python train.py --model="masked image model" --encoder_norm_position="pre" --encoder_activation="relu" --steps=13600 --final_lr_fraction=0
Rows from block 2 of the encoder of a small masked image model, named by matrix and row number. Rows with one number belong to one neuron. Each number is 200 + 20 x the weight over its row's rms, rounded and kept within 0 to 999. All counts start at 0.
After each neuron's rows are labels from the 100 images, of 14976, where the neuron reaches its highest value: "peak at" is the part of the image that holds the peak. Only what is clearly more common there than usual is listed. The data: microscope photos of single blood and bone marrow cells. In brackets: how many of the 100.
# fc1: MLP up (encoder.blocks.2.mlp.fc1.weight, 1280x320), inputs 160-319
# fc2: MLP down (encoder.blocks.2.mlp.fc2.weight, 320x1280, transposed), outputs 160-319

fc1.3,176,197,218,205,223,221,207,154,175,182,262,224,212,197,184,219,208,185,187,205,207,236,203,194,186,211,150,195,221,204,196,229,200,174,183,207,179,211,221,229,220,183,193,190,214,207,200,175,162,220,176,198,225,179,194,216,179,176,222,199,204,212,216,172,239,214,174,200,215,224,218,223,176,192,210,164,219,214,243,237,220,183,200,187,212,165,217,187,186,198,223,205,230,188,197,203,199,221,167,188,218,211,220,206,164,183,161,182,167,163,185,179,190,184,227,162,209,192,226,196,182,215,202,171,204,207,217,170,204,202,187,163,214,194,179,216,199,183,177,196,221,156,171,173,220,198,203,214,184,189,167,176,200,188,217,230,236,172,186,223
fc2.3,235,223,206,215,210,158,200,170,200,193,189,176,228,215,220,198,194,182,239,202,207,167,181,224,202,210,182,211,214,194,234,184,199,201,232,220,174,226,198,200,195,201,195,221,213,207,176,199,245,195,192,188,202,206,208,177,155,221,208,160,190,196,187,205,224,187,211,187,212,210,218,190,188,178,209,167,188,163,165,180,183,201,212,210,185,236,204,199,232,189,206,206,207,188,213,205,213,191,189,175,196,174,187,190,184,233,179,223,197,234,213,198,200,231,194,192,205,216,191,195,193,200,180,207,201,213,235,170,194,237,190,215,170,208,189,175,154,191,158,215,164,196,218,211,175,194,170,187,218,214,222,219,252,220,211,194,192,217,232,173
peak at: centre (80)

fc1.313,207,179,195,173,199,212,275,192,227,226,189,195,173,189,202,220,207,204,228,214,178,201,200,219,234,195,170,212,195,222,175,209,190,193,176,203,171,206,179,158,176,215,217,196,192,210,198,215,150,212,210,222,214,202,188,200,228,184,190,210,212,207,187,168,178,179,202,208,195,239,208,179,170,214,173,188,200,177,217,206,197,193,184,192,217,194,172,177,209,227,224,205,165,182,205,193,207,176,180,202,194,209,173,224,192,220,194,223,180,222,178,212,209,186,215,196,182,186,163,246,193,206,222,224,190,167,207,224,230,179,216,206,208,218,151,198,199,207,218,216,189,211,219,222,200,187,176,211,224,181,216,178,150,209,204,200,231,218,188,229
fc2.313,213,228,191,186,202,198,138,211,198,202,209,219,188,241,211,196,179,228,188,204,160,193,195,223,207,174,201,213,204,219,229,207,204,197,172,166,186,195,208,183,226,190,196,163,183,249,220,181,191,181,228,191,153,209,155,181,199,232,193,170,220,199,259,203,216,159,212,192,176,208,191,218,212,209,192,190,225,205,211,222,208,201,245,202,203,233,188,160,196,205,183,193,172,192,231,195,199,226,199,184,207,203,244,221,199,191,196,187,178,202,216,219,184,186,239,219,221,212,227,175,196,176,170,201,148,202,206,227,190,196,219,188,194,187,219,197,191,213,225,202,173,198,195,179,203,232,214,208,177,186,240,186,180,182,192,200,209,206,216,196
peak at: middle left (45)

fc1.351,190,187,236,213,203,178,214,196,222,197,195,181,206,210,221,218,178,211,220,179,203,230,188,193,214,194,214,169,188,185,199,176,177,195,206,209,189,171,209,219,141,213,190,226,232,190,187,196,192,186,215,196,208,210,206,219,179,176,197,228,210,174,204,187,183,234,182,210,174,171,189,177,212,212,244,181,195,218,241,198,186,203,221,213,205,186,243,214,149,179,220,219,214,181,191,187,177,174,203,190,222,211,196,230,187,202,194,217,169,195,211,172,183,202,251,165,191,176,180,202,204,187,225,224,225,184,227,170,190,194,178,218,223,196,204,210,208,211,193,190,189,209,178,189,212,166,233,175,199,197,222,187,195,200,160,212,162,200,188,204
fc2.351,225,203,215,207,200,250,220,206,187,220,181,223,185,212,183,204,204,200,203,219,180,180,202,226,236,236,172,212,184,190,193,235,206,226,162,229,212,203,192,188,169,199,205,162,224,192,236,213,216,218,240,186,178,167,181,206,202,204,210,182,204,198,191,214,196,207,215,188,210,212,179,186,189,223,189,204,219,174,158,241,181,223,219,197,186,193,183,194,215,232,212,204,182,196,161,221,170,233,181,180,158,174,205,201,182,212,170,195,202,207,222,184,213,161,213,209,195,214,212,202,211,181,210,197,187,191,180,211,240,204,187,210,214,175,194,178,212,169,208,187,213,234,160,226,249,195,210,227,202,198,198,210,188,194,206,190,171,198,226,215
peak at: top centre (71)

fc1.285,191,213,194,200,180,167,203,188,191,228,211,228,192,224,184,189,175,181,166,178,202,179,186,249,207,232,206,215,199,170,239,186,171,229,166,214,192,172,207,182,163,196,177,211,181,168,191,182,199,232,143,204,213,221,214,177,196,185,195,195,206,205,215,234,161,179,183,216,207,198,205,230,217,215,213,207,204,168,194,174,202,199,176,207,184,175,164,189,203,184,216,194,201,173,215,192,207,211,215,184,236,214,196,225,166,185,178,184,137,198,184,214,222,186,225,187,190,208,204,172,205,191,206,174,213,204,223,205,214,178,212,223,195,211,238,201,201,202,211,195,201,214,177,199,226,221,184,194,200,210,197,156,208,194,191,217,223,149,215,238
fc2.285,236,185,206,156,222,179,200,207,194,187,181,249,177,200,195,203,194,232,224,206,232,205,182,222,173,190,234,178,190,175,208,214,178,207,174,231,247,211,183,200,194,206,194,217,223,201,200,205,194,176,193,173,197,216,209,205,189,174,232,212,172,199,204,189,185,225,203,188,190,210,204,187,201,153,166,205,191,192,207,167,200,199,211,226,202,188,204,194,196,239,206,194,223,192,186,201,209,223,181,162,210,167,206,236,217,214,172,192,185,207,190,168,170,211,204,179,185,198,190,195,220,214,158,174,208,188,206,195,250,216,223,209,221,214,209,219,186,203,211,213,141,201,187,178,188,226,202,191,190,211,187,221,163,230,169,208,197,170,208,188
peak at: bottom centre (26)

fc1.710,222,191,213,210,175,214,163,208,179,200,183,236,218,205,189,181,228,204,191,201,219,169,188,223,165,234,255,188,179,196,194,198,216,187,196,207,205,225,189,205,144,153,177,189,206,212,200,195,202,216,187,207,180,205,179,211,191,194,203,185,173,242,250,226,208,175,185,196,254,186,196,208,217,193,208,178,183,212,234,177,190,185,179,182,191,205,199,244,209,232,203,183,165,200,199,203,177,209,158,190,183,189,228,211,172,214,180,226,176,168,168,160,192,222,195,163,224,205,203,160,230,207,232,237,169,201,215,223,227,209,224,199,204,189,257,230,193,176,260,202,179,201,204,215,228,198,170,202,180,174,185,170,221,222,209,218,231,206,197,178
fc2.710,211,180,208,198,178,197,231,211,196,151,205,202,199,202,193,202,186,190,212,203,212,207,223,178,182,185,183,191,179,204,162,199,216,198,194,137,181,175,198,181,205,251,147,189,197,205,206,199,206,193,214,184,208,168,206,192,229,156,188,177,218,171,191,198,174,166,227,201,197,192,191,189,192,171,184,183,219,221,185,193,209,198,192,180,170,185,214,210,211,205,204,183,223,221,229,210,162,186,262,219,199,192,195,218,194,158,195,195,195,215,239,212,192,231,210,210,197,235,212,239,204,226,192,145,217,233,210,176,211,222,165,219,214,193,188,185,221,199,215,211,198,181,183,196,166,211,217,220,173,185,192,228,217,170,181,232,243,212,203,197
peak at: top centre (73)

fc1.104,206,184,157,227,188,185,189,216,216,194,209,179,199,225,223,224,210,191,189,204,168,203,172,217,230,206,173,179,183,206,171,179,207,217,220,172,202,157,218,182,200,201,192,218,236,189,198,189,203,175,161,211,176,186,217,221,154,236,225,190,201,179,206,210,200,225,217,212,190,182,213,179,231,151,202,186,220,192,232,185,203,237,174,204,221,190,200,201,202,202,209,187,150,209,212,205,209,202,238,243,211,224,203,207,207,217,189,212,169,217,198,192,219,209,188,202,218,159,184,178,213,196,201,197,213,222,206,180,176,225,201,226,204,236,180,253,197,223,221,154,208,205,186,218,219,175,232,200,190,190,191,207,170,214,209,161,190,174,198,175
fc2.104,206,214,234,243,242,202,202,241,176,215,152,203,224,201,194,204,163,207,228,203,215,215,212,208,202,244,187,219,202,216,189,211,247,206,240,183,189,185,193,206,218,191,218,187,195,217,158,180,169,246,209,162,173,186,170,234,174,226,214,201,220,179,217,233,226,201,213,206,235,216,190,203,195,194,202,185,221,177,175,171,182,194,214,195,205,204,196,206,198,221,220,195,227,200,213,219,178,214,211,163,173,178,210,183,177,225,158,196,202,172,192,215,166,183,194,200,182,208,199,199,226,189,177,180,203,260,204,188,243,185,213,207,193,202,197,199,213,201,201,183,218,178,180,201,205,193,197,219,180,173,188,207,169,199,188,199,190,217,207,193
peak at: top centre (56)

fc1.582,208,185,215,196,199,187,212,215,210,201,222,199,189,216,213,207,207,200,182,216,181,168,192,170,151,199,200,216,200,223,207,191,179,178,161,200,176,194,139,217,215,202,196,196,229,214,200,221,224,196,222,191,189,169,202,211,203,177,193,179,174,189,214,197,224,192,196,179,189,205,192,187,206,180,155,200,195,191,165,181,184,236,150,208,205,250,235,218,189,194,208,233,206,191,190,198,222,206,204,223,207,230,169,173,239,206,163,247,186,185,236,200,182,170,225,181,166,173,211,193,206,228,222,194,216,198,218,192,209,188,190,172,187,217,191,222,199,189,193,200,214,176,182,199,205,200,167,209,175,206,210,204,208,194,224,219,208,173,198,222
fc2.582,215,189,182,255,261,187,208,214,213,214,164,208,230,199,186,211,204,172,183,166,241,203,188,228,182,240,210,215,194,177,168,201,187,201,200,199,192,189,205,205,201,174,181,170,211,187,231,175,227,181,168,174,210,197,193,172,189,187,207,229,204,212,180,203,196,226,222,236,202,197,230,227,182,193,191,202,209,218,181,191,185,168,232,174,194,201,222,193,187,213,211,223,228,170,184,240,161,177,222,193,209,226,221,230,190,179,222,199,220,191,175,189,243,184,218,214,180,217,186,184,178,188,208,210,189,175,206,210,203,194,241,165,176,229,203,213,220,198,193,248,198,229,213,243,187,222,167,181,178,211,235,207,187,196,183,198,174,209,214,215
peak at: bottom centre (39)

fc1.225,223,202,207,209,224,202,205,201,205,199,188,198,198,183,159,175,202,193,182,226,174,188,195,210,200,151,221,180,217,222,242,177,220,185,181,174,196,205,209,209,201,196,219,222,178,168,192,224,209,168,194,159,211,212,212,215,187,175,185,193,215,160,199,221,197,208,219,196,194,182,211,204,240,199,201,225,196,173,222,176,217,227,176,177,140,185,228,233,200,169,192,222,192,194,210,197,200,196,209,202,190,217,204,221,166,184,157,182,193,171,227,191,172,189,178,221,205,227,218,211,197,180,208,218,237,205,212,193,212,206,223,188,198,217,226,233,153,168,215,230,227,208,208,189,207,185,190,202,197,189,184,210,235,201,157,182,207,207,203,189
fc2.225,210,194,220,212,178,221,213,172,200,203,225,235,206,205,233,197,220,183,219,203,225,179,160,189,214,246,218,211,182,218,221,210,177,202,187,192,206,192,184,184,208,210,220,194,200,212,253,181,214,145,175,193,194,228,197,189,216,174,221,202,165,201,198,197,202,177,195,192,208,181,190,192,201,199,214,202,218,235,247,209,187,222,190,207,200,228,182,208,252,185,194,198,229,181,187,184,219,234,185,195,211,223,211,185,197,200,219,217,158,181,193,188,214,203,210,179,225,217,235,207,208,178,216,182,228,192,190,206,191,202,192,184,215,209,234,194,180,181,216,208,198,172,155,198,209,233,222,209,169,209,194,202,186,172,176,238,208,171,195,200
peak at: top centre (27)

fc1.550,208,156,189,193,234,164,172,216,196,209,188,229,188,188,180,182,200,209,196,186,189,217,199,205,172,203,221,188,205,192,187,185,217,229,200,215,171,181,238,203,183,168,203,164,153,186,206,206,155,232,203,178,207,228,218,195,236,218,215,170,194,217,216,198,191,235,211,198,218,211,184,190,238,194,230,218,209,210,208,233,214,186,178,236,196,190,193,201,173,197,234,198,184,219,216,201,196,229,206,185,201,245,188,204,198,183,229,186,189,202,176,213,233,160,201,181,175,238,179,212,217,214,190,173,191,213,154,231,242,182,204,187,183,200,186,212,183,203,157,218,201,197,193,199,181,228,198,203,170,175,225,208,205,184,196,215,198,188,220,177
fc2.550,204,204,234,226,161,218,224,180,217,216,218,214,187,202,185,205,191,183,230,206,203,201,177,192,200,160,183,226,197,190,212,211,191,185,194,209,190,186,182,216,189,214,185,222,214,211,201,210,219,215,177,219,208,177,153,181,180,225,183,214,239,157,209,201,185,196,167,198,198,192,208,179,182,202,201,213,173,225,197,200,171,223,204,240,219,192,164,203,227,212,192,162,198,170,161,204,163,208,197,176,199,181,189,181,190,203,152,202,184,214,202,205,203,225,236,186,240,171,211,196,203,225,203,176,165,205,173,191,200,193,198,175,209,211,222,196,163,220,172,258,182,209,194,183,189,188,216,211,179,183,154,217,204,181,197,188,203,221,243,220
peak at: middle left (71)

fc1.58,249,195,177,205,213,211,201,208,217,195,187,241,205,203,221,223,199,180,156,181,206,210,207,179,222,189,193,195,175,235,250,184,173,186,175,232,165,202,195,213,185,223,203,212,212,233,196,206,221,149,207,207,201,224,230,192,213,221,198,210,181,196,194,195,207,228,171,204,217,187,216,189,209,206,177,207,222,194,209,207,190,201,184,218,221,200,176,156,213,153,196,201,199,198,210,210,193,189,166,208,210,190,142,175,209,217,175,218,203,196,168,175,225,186,210,199,188,194,213,190,192,222,241,194,208,207,188,243,151,183,228,208,249,217,205,191,220,181,149,196,178,224,237,188,226,228,197,224,204,152,215,206,196,214,189,197,224,232,161,211
fc2.58,187,185,201,216,190,161,235,202,194,209,204,193,186,172,177,216,211,186,222,236,181,178,207,206,246,216,228,204,176,186,223,194,203,153,175,225,206,174,202,154,203,209,183,227,199,165,215,201,196,212,215,149,205,202,215,192,208,210,200,199,188,204,181,203,213,213,198,243,169,193,210,203,210,200,186,201,234,217,209,234,201,218,175,154,177,165,168,221,155,190,207,192,163,174,171,210,211,230,169,188,200,175,221,216,225,211,215,215,184,211,184,218,239,202,184,233,213,199,220,195,234,195,210,210,175,165,192,215,218,233,205,175,171,201,198,209,190,194,176,192,201,212,179,155,183,179,205,206,222,196,232,187,194,233,187,215,187,198,209,175
peak at: top centre (40)

fc1.219,224,232,198,216,201,209,237,211,222,210,174,191,198,201,216,181,211,173,214,181,184,191,203,213,244,237,208,213,189,188,223,242,182,198,147,219,198,175,187,225,239,204,176,176,229,191,211,196,205,210,208,194,189,230,177,232,194,189,202,193,211,191,203,200,197,171,152,189,177,176,223,179,173,206,191,209,234,188,238,182,163,182,233,228,209,189,169,197,190,222,203,166,204,190,176,208,148,189,191,212,203,207,215,209,189,172,210,192,174,160,204,198,198,191,208,190,181,188,220,208,193,202,202,169,227,182,199,174,189,187,146,154,223,220,189,193,192,188,181,196,222,194,184,199,190,177,186,207,231,157,220,203,202,214,210,198,230,176,244,183
fc2.219,195,222,201,214,213,172,157,201,212,195,164,217,179,209,165,189,208,175,176,195,202,243,177,226,189,203,192,203,204,205,203,187,177,186,206,190,214,182,231,188,219,189,151,223,188,205,200,208,207,191,208,212,217,207,219,165,213,194,158,221,224,208,195,180,196,159,199,199,185,199,181,214,194,222,195,170,181,213,219,206,204,167,214,207,212,202,201,165,207,199,234,160,191,220,220,159,217,236,191,207,203,231,167,198,187,193,220,203,224,191,167,218,189,188,200,208,211,231,236,186,211,177,185,214,199,204,220,185,222,149,180,224,200,219,196,180,197,224,178,201,173,225,215,210,160,237,181,194,202,221,209,244,229,186,203,189,242,182,194,219
peak at: centre (65)

fc1.316,203,183,238,216,192,194,192,215,181,219,210,212,166,179,187,204,215,234,175,201,185,195,208,164,182,228,204,222,197,193,205,182,230,224,203,210,175,172,242,166,212,181,224,200,244,197,196,183,197,209,207,143,184,156,222,215,229,198,196,147,213,209,201,193,192,225,175,246,170,211,205,206,224,187,207,202,188,189,225,150,197,228,224,222,225,207,237,208,182,225,210,193,185,208,198,201,198,173,197,184,181,190,182,199,198,168,228,181,216,212,188,223,192,209,195,198,215,199,209,164,184,190,194,178,188,168,182,193,182,228,198,216,168,207,225,187,226,225,230,200,202,173,196,178,218,185,185,243,205,218,180,189,185,204,165,193,180,197,174,185
fc2.316,208,212,231,184,223,184,187,188,209,177,218,170,232,211,189,175,201,208,190,227,214,167,175,182,199,203,207,208,184,207,170,232,186,232,200,199,198,239,197,223,233,199,229,225,223,207,174,177,218,177,185,233,220,256,198,181,192,190,201,230,182,204,142,218,196,197,229,187,230,218,184,217,213,206,228,193,228,193,187,182,180,218,188,230,211,219,205,212,164,157,161,253,198,221,172,222,212,199,201,201,163,165,208,210,169,190,195,180,201,215,208,197,239,192,197,184,214,198,188,191,222,182,196,229,223,196,194,209,208,241,188,178,220,227,205,190,195,192,164,200,208,197,191,212,204,219,196,173,210,173,185,191,178,169,220,175,153,187,189,174
peak at: bottom centre (38)

fc1.563,171,214,248,186,181,214,201,183,214,221,212,194,199,186,204,181,228,203,204,188,167,180,170,208,186,215,226,184,173,228,216,192,224,191,181,205,196,207,249,183,217,175,193,206,169,189,222,184,214,207,213,190,170,200,249,202,213,200,201,227,187,179,199,191,229,180,212,227,175,213,209,214,202,216,170,183,203,208,189,197,218,172,198,198,246,171,240,210,205,198,217,197,178,232,198,216,226,189,237,231,204,182,202,235,207,232,212,192,218,165,178,219,189,214,163,183,184,194,183,204,208,180,214,196,190,179,202,190,203,225,153,189,170,208,219,216,175,177,161,207,230,208,202,203,218,206,222,194,185,177,182,213,171,218,212,206,222,224,181,178
fc2.563,196,215,159,189,225,185,163,195,191,155,205,230,217,216,214,183,213,222,207,219,196,184,169,227,226,195,194,195,214,237,172,177,193,209,215,176,207,197,169,191,192,183,225,227,194,222,185,198,197,229,184,170,205,220,226,196,202,183,247,173,177,163,229,179,169,242,220,208,206,193,197,213,203,187,235,212,177,223,204,208,194,211,173,195,171,218,167,217,187,189,204,214,193,201,158,216,204,181,189,178,202,209,165,200,199,181,185,200,236,179,199,200,206,206,230,178,223,197,194,226,206,159,215,220,217,210,177,185,208,230,213,198,218,203,176,214,189,199,211,171,203,188,200,197,231,209,183,218,187,213,193,164,208,197,213,189,159,172,164,209
peak at: bottom centre (25)

fc1.343,195,192,245,218,196,225,178,232,221,181,193,240,188,200,216,196,214,213,205,162,217,209,210,195,204,198,181,201,192,216,188,186,191,170,160,221,203,195,205,182,228,209,220,177,170,232,184,199,240,206,192,159,212,179,193,250,184,216,201,206,185,173,218,195,178,219,204,223,180,211,235,219,183,213,202,168,205,192,184,184,204,198,217,202,190,207,217,200,200,187,202,181,217,198,187,184,179,196,201,185,232,186,198,185,189,226,181,211,211,172,219,262,200,193,195,230,208,174,164,222,240,235,199,204,198,200,193,175,186,215,226,211,209,195,193,223,212,201,188,234,204,196,221,181,207,182,221,214,227,185,174,241,164,191,172,187,202,199,217,197
fc2.343,210,188,202,237,199,203,183,240,195,228,166,248,205,193,214,186,200,225,149,224,187,194,192,197,210,167,182,202,232,225,185,222,168,215,170,191,181,170,227,204,218,184,191,172,206,191,225,218,223,204,213,196,205,211,194,211,211,212,211,182,210,216,213,170,217,194,158,235,163,191,236,197,199,204,202,197,239,207,186,215,174,204,168,199,202,218,199,216,216,216,227,177,200,166,222,200,170,231,210,209,227,200,206,175,193,207,209,185,208,204,207,188,221,189,172,207,202,211,219,174,201,171,185,206,184,222,214,162,178,181,234,182,203,151,168,183,222,208,164,182,223,180,194,199,199,185,205,189,156,210,227,205,211,224,191,209,196,199,223,197
peak at: top centre (32)

fc1.345,222,196,224,195,187,168,193,210,178,189,241,198,175,152,220,210,165,181,201,179,210,161,185,211,209,221,182,200,189,185,211,208,189,224,220,218,212,224,183,235,210,226,217,180,198,229,182,214,189,197,205,184,197,188,197,226,166,228,188,204,175,201,216,169,192,204,220,193,192,167,224,195,200,222,205,175,194,178,204,188,175,198,194,174,191,192,173,169,235,196,229,200,181,196,206,215,169,194,196,248,216,211,194,177,217,206,190,197,174,228,177,238,189,193,217,203,194,195,214,186,193,182,240,217,211,242,222,169,203,230,213,191,234,191,196,175,198,177,211,197,227,175,195,206,186,206,179,200,219,181,223,250,190,222,151,217,218,222,196,183
fc2.345,205,192,192,226,197,220,171,205,182,194,186,190,186,223,208,200,233,199,180,186,220,190,187,161,213,188,181,233,169,197,199,212,216,213,186,178,182,229,234,184,212,193,182,207,209,197,237,218,219,217,191,176,183,227,233,202,206,199,176,174,207,209,167,239,160,173,199,171,233,227,205,205,226,205,172,173,210,202,205,194,153,234,168,249,183,210,197,238,216,242,182,226,208,169,205,225,189,195,199,183,181,213,203,206,182,176,194,242,175,175,184,182,225,212,193,226,223,176,205,224,193,237,179,199,205,181,176,190,235,186,214,181,175,217,202,196,224,184,175,227,213,209,207,209,219,210,206,192,205,192,218,196,212,214,225,211,179,148,202,232
peak at: top centre (26)

fc1.414,187,209,210,225,164,206,217,210,199,197,174,202,196,225,184,228,206,201,200,206,220,188,211,190,250,166,192,210,173,216,189,161,223,204,160,191,193,211,204,185,192,177,186,204,229,182,175,201,161,151,197,219,151,226,184,204,191,212,185,209,185,196,190,218,188,224,203,147,220,212,193,200,192,218,184,235,174,203,187,209,191,216,202,194,206,166,210,190,241,195,190,227,215,192,187,186,187,178,189,194,208,161,174,176,196,189,195,203,177,195,213,209,210,222,140,220,213,188,207,218,211,162,210,199,207,185,204,193,225,243,170,210,198,209,238,177,219,184,217,191,183,192,216,195,221,196,208,200,208,191,210,195,221,192,258,183,247,189,196,213
fc2.414,182,166,188,212,177,182,199,194,215,205,201,205,226,220,207,185,209,154,184,190,188,181,189,191,178,200,202,185,216,198,237,193,153,268,175,232,177,224,179,208,206,170,190,182,236,212,161,221,209,228,198,218,203,212,221,212,178,199,208,218,181,171,204,220,177,169,212,188,250,203,180,146,228,194,190,176,175,224,218,228,174,215,174,165,191,204,228,234,183,180,201,182,204,211,191,206,174,185,208,196,183,203,217,216,159,226,224,175,205,219,225,247,206,215,213,191,212,184,200,216,197,207,196,197,198,165,166,182,193,202,220,163,182,211,203,188,202,220,173,170,182,222,176,209,202,202,223,226,215,217,177,236,198,224,198,204,188,193,187,170
peak at: centre (53)

fc1.500,219,214,206,205,208,220,181,182,202,169,203,197,170,186,178,180,213,213,226,158,201,204,205,192,214,196,226,192,235,215,164,174,138,220,189,212,181,207,186,220,193,217,195,185,179,195,193,201,203,196,181,208,186,229,232,207,232,180,188,200,232,186,204,202,174,184,178,220,218,223,205,187,187,216,207,193,204,187,192,190,189,192,225,191,203,169,183,213,181,213,231,213,181,201,207,192,220,234,199,189,204,213,188,177,212,226,172,201,178,188,171,210,182,206,237,197,206,194,206,214,193,209,221,247,210,195,185,221,203,190,205,189,213,238,209,175,185,191,226,231,196,240,150,200,196,192,167,156,157,232,211,201,212,212,195,194,205,180,214,216
fc2.500,209,244,199,164,171,200,177,194,170,216,200,209,236,197,189,173,227,213,175,190,193,207,209,184,187,233,199,216,156,202,222,194,176,186,194,209,222,227,229,172,194,233,181,218,188,181,185,203,194,209,193,187,199,220,209,200,173,207,174,194,199,190,201,200,210,199,250,215,215,209,195,170,204,163,202,236,217,219,205,208,214,189,161,231,212,197,201,236,201,190,232,188,174,201,224,182,236,194,189,216,198,237,206,174,230,171,196,188,203,190,233,233,178,180,181,203,204,198,217,224,192,199,217,192,207,198,233,199,202,203,204,180,194,229,179,218,186,191,195,198,208,234,198,223,195,245,190,212,187,201,263,209,178,178,220,186,206,187,170,191
peak at: centre (100)

fc1.569,205,220,254,180,177,188,238,172,202,194,195,210,198,200,211,189,202,200,193,188,225,216,188,194,165,229,188,221,226,173,180,212,199,199,198,191,180,202,195,221,197,156,219,205,192,240,166,209,205,238,203,227,226,216,200,182,209,187,201,203,185,190,178,203,223,175,215,191,197,202,206,178,180,183,209,210,211,182,220,186,171,225,220,224,193,172,203,186,177,182,227,208,199,180,204,189,205,204,205,208,188,201,205,174,213,181,177,190,181,197,181,175,169,177,185,167,178,223,208,190,177,231,181,181,219,212,205,194,235,211,224,184,178,198,214,212,189,233,172,206,248,174,216,213,187,220,240,210,213,206,213,183,207,239,203,189,230,218,221,183
fc2.569,175,190,212,206,196,189,176,176,199,194,204,207,245,238,223,162,198,199,206,202,183,220,198,191,209,222,197,217,189,232,222,166,205,190,218,210,168,193,192,205,220,201,184,202,219,185,224,206,174,215,219,193,199,170,195,202,181,181,176,200,237,213,196,211,184,217,218,212,195,208,200,166,200,183,218,192,226,179,187,239,229,185,194,154,174,208,196,203,196,198,206,199,195,208,223,212,184,195,189,188,185,194,225,190,242,222,201,199,222,203,203,222,267,192,191,227,203,196,212,193,198,215,206,176,194,233,233,196,193,200,173,198,204,201,207,177,158,187,176,226,187,236,206,201,161,222,195,162,196,207,199,198,204,158,227,185,164,196,201,223
peak at: centre (41)

fc1.719,227,163,184,220,215,198,188,177,211,215,196,193,196,182,180,198,200,187,174,184,177,203,208,178,196,201,202,166,173,206,236,209,214,197,178,175,223,199,229,208,201,171,207,170,214,229,179,170,208,198,189,231,215,179,217,186,204,206,220,209,184,218,205,190,211,176,181,218,223,183,188,187,197,229,173,171,185,230,234,224,213,194,215,218,209,199,213,205,208,214,206,191,195,206,194,175,190,210,194,199,207,203,144,187,229,193,214,235,170,183,200,193,233,217,200,164,166,231,218,183,157,200,227,198,203,242,199,192,173,154,169,186,192,174,201,210,230,192,228,215,189,192,236,184,182,203,214,245,201,206,205,187,191,201,232,221,197,200,201,190
fc2.719,197,236,225,188,169,219,195,189,187,226,213,179,191,199,174,194,204,195,200,231,206,218,183,204,180,195,214,189,217,183,213,249,208,180,218,193,168,205,234,185,190,226,178,197,207,207,211,209,219,194,195,182,222,205,206,179,225,188,208,205,188,207,210,194,210,183,195,159,183,208,212,169,239,235,170,218,194,173,167,188,153,189,206,188,216,201,212,200,195,187,213,213,237,196,215,225,217,236,178,171,174,131,212,228,229,175,182,245,182,158,230,224,207,173,193,231,220,182,198,209,195,175,192,186,222,164,215,169,214,206,227,208,231,205,202,180,190,187,176,221,205,206,201,203,202,218,163,192,193,221,208,168,219,197,142,238,167,176,216,219
peak at: bottom centre (36)

fc1.594,221,180,197,234,221,200,215,186,224,190,176,206,207,198,191,164,197,216,218,172,169,207,236,199,199,212,194,211,197,216,186,232,195,150,168,198,184,213,183,204,204,182,221,223,225,211,194,189,182,179,217,220,262,204,230,225,202,176,184,169,201,193,188,205,231,222,218,172,174,225,198,226,227,215,204,192,229,181,200,226,222,205,182,159,168,220,191,177,206,207,184,177,202,192,186,240,205,195,216,197,169,215,175,159,202,230,202,212,221,174,211,205,214,199,161,223,200,223,172,205,195,234,212,189,208,147,205,227,207,197,213,166,166,214,213,196,216,205,191,155,216,195,189,187,195,192,185,178,207,182,193,173,214,235,225,238,211,176,195,213
fc2.594,199,185,181,169,200,193,207,178,173,207,203,185,213,197,205,207,222,189,195,215,196,225,175,238,202,206,197,184,204,196,183,211,203,190,211,204,197,176,183,212,200,208,207,211,199,220,219,214,164,229,191,182,201,174,223,178,224,180,170,227,189,205,191,165,184,182,216,201,209,224,192,173,199,189,226,181,168,236,164,187,186,188,159,199,196,232,199,193,203,235,210,216,208,207,200,182,185,175,192,188,203,199,230,172,197,187,195,194,167,214,213,212,179,210,214,212,213,212,200,191,212,145,165,238,183,210,204,219,197,184,158,225,150,186,188,247,191,199,190,239,174,188,208,218,184,214,226,167,227,175,192,225,209,218,155,196,181,192,169,202
peak at: bottom centre (45)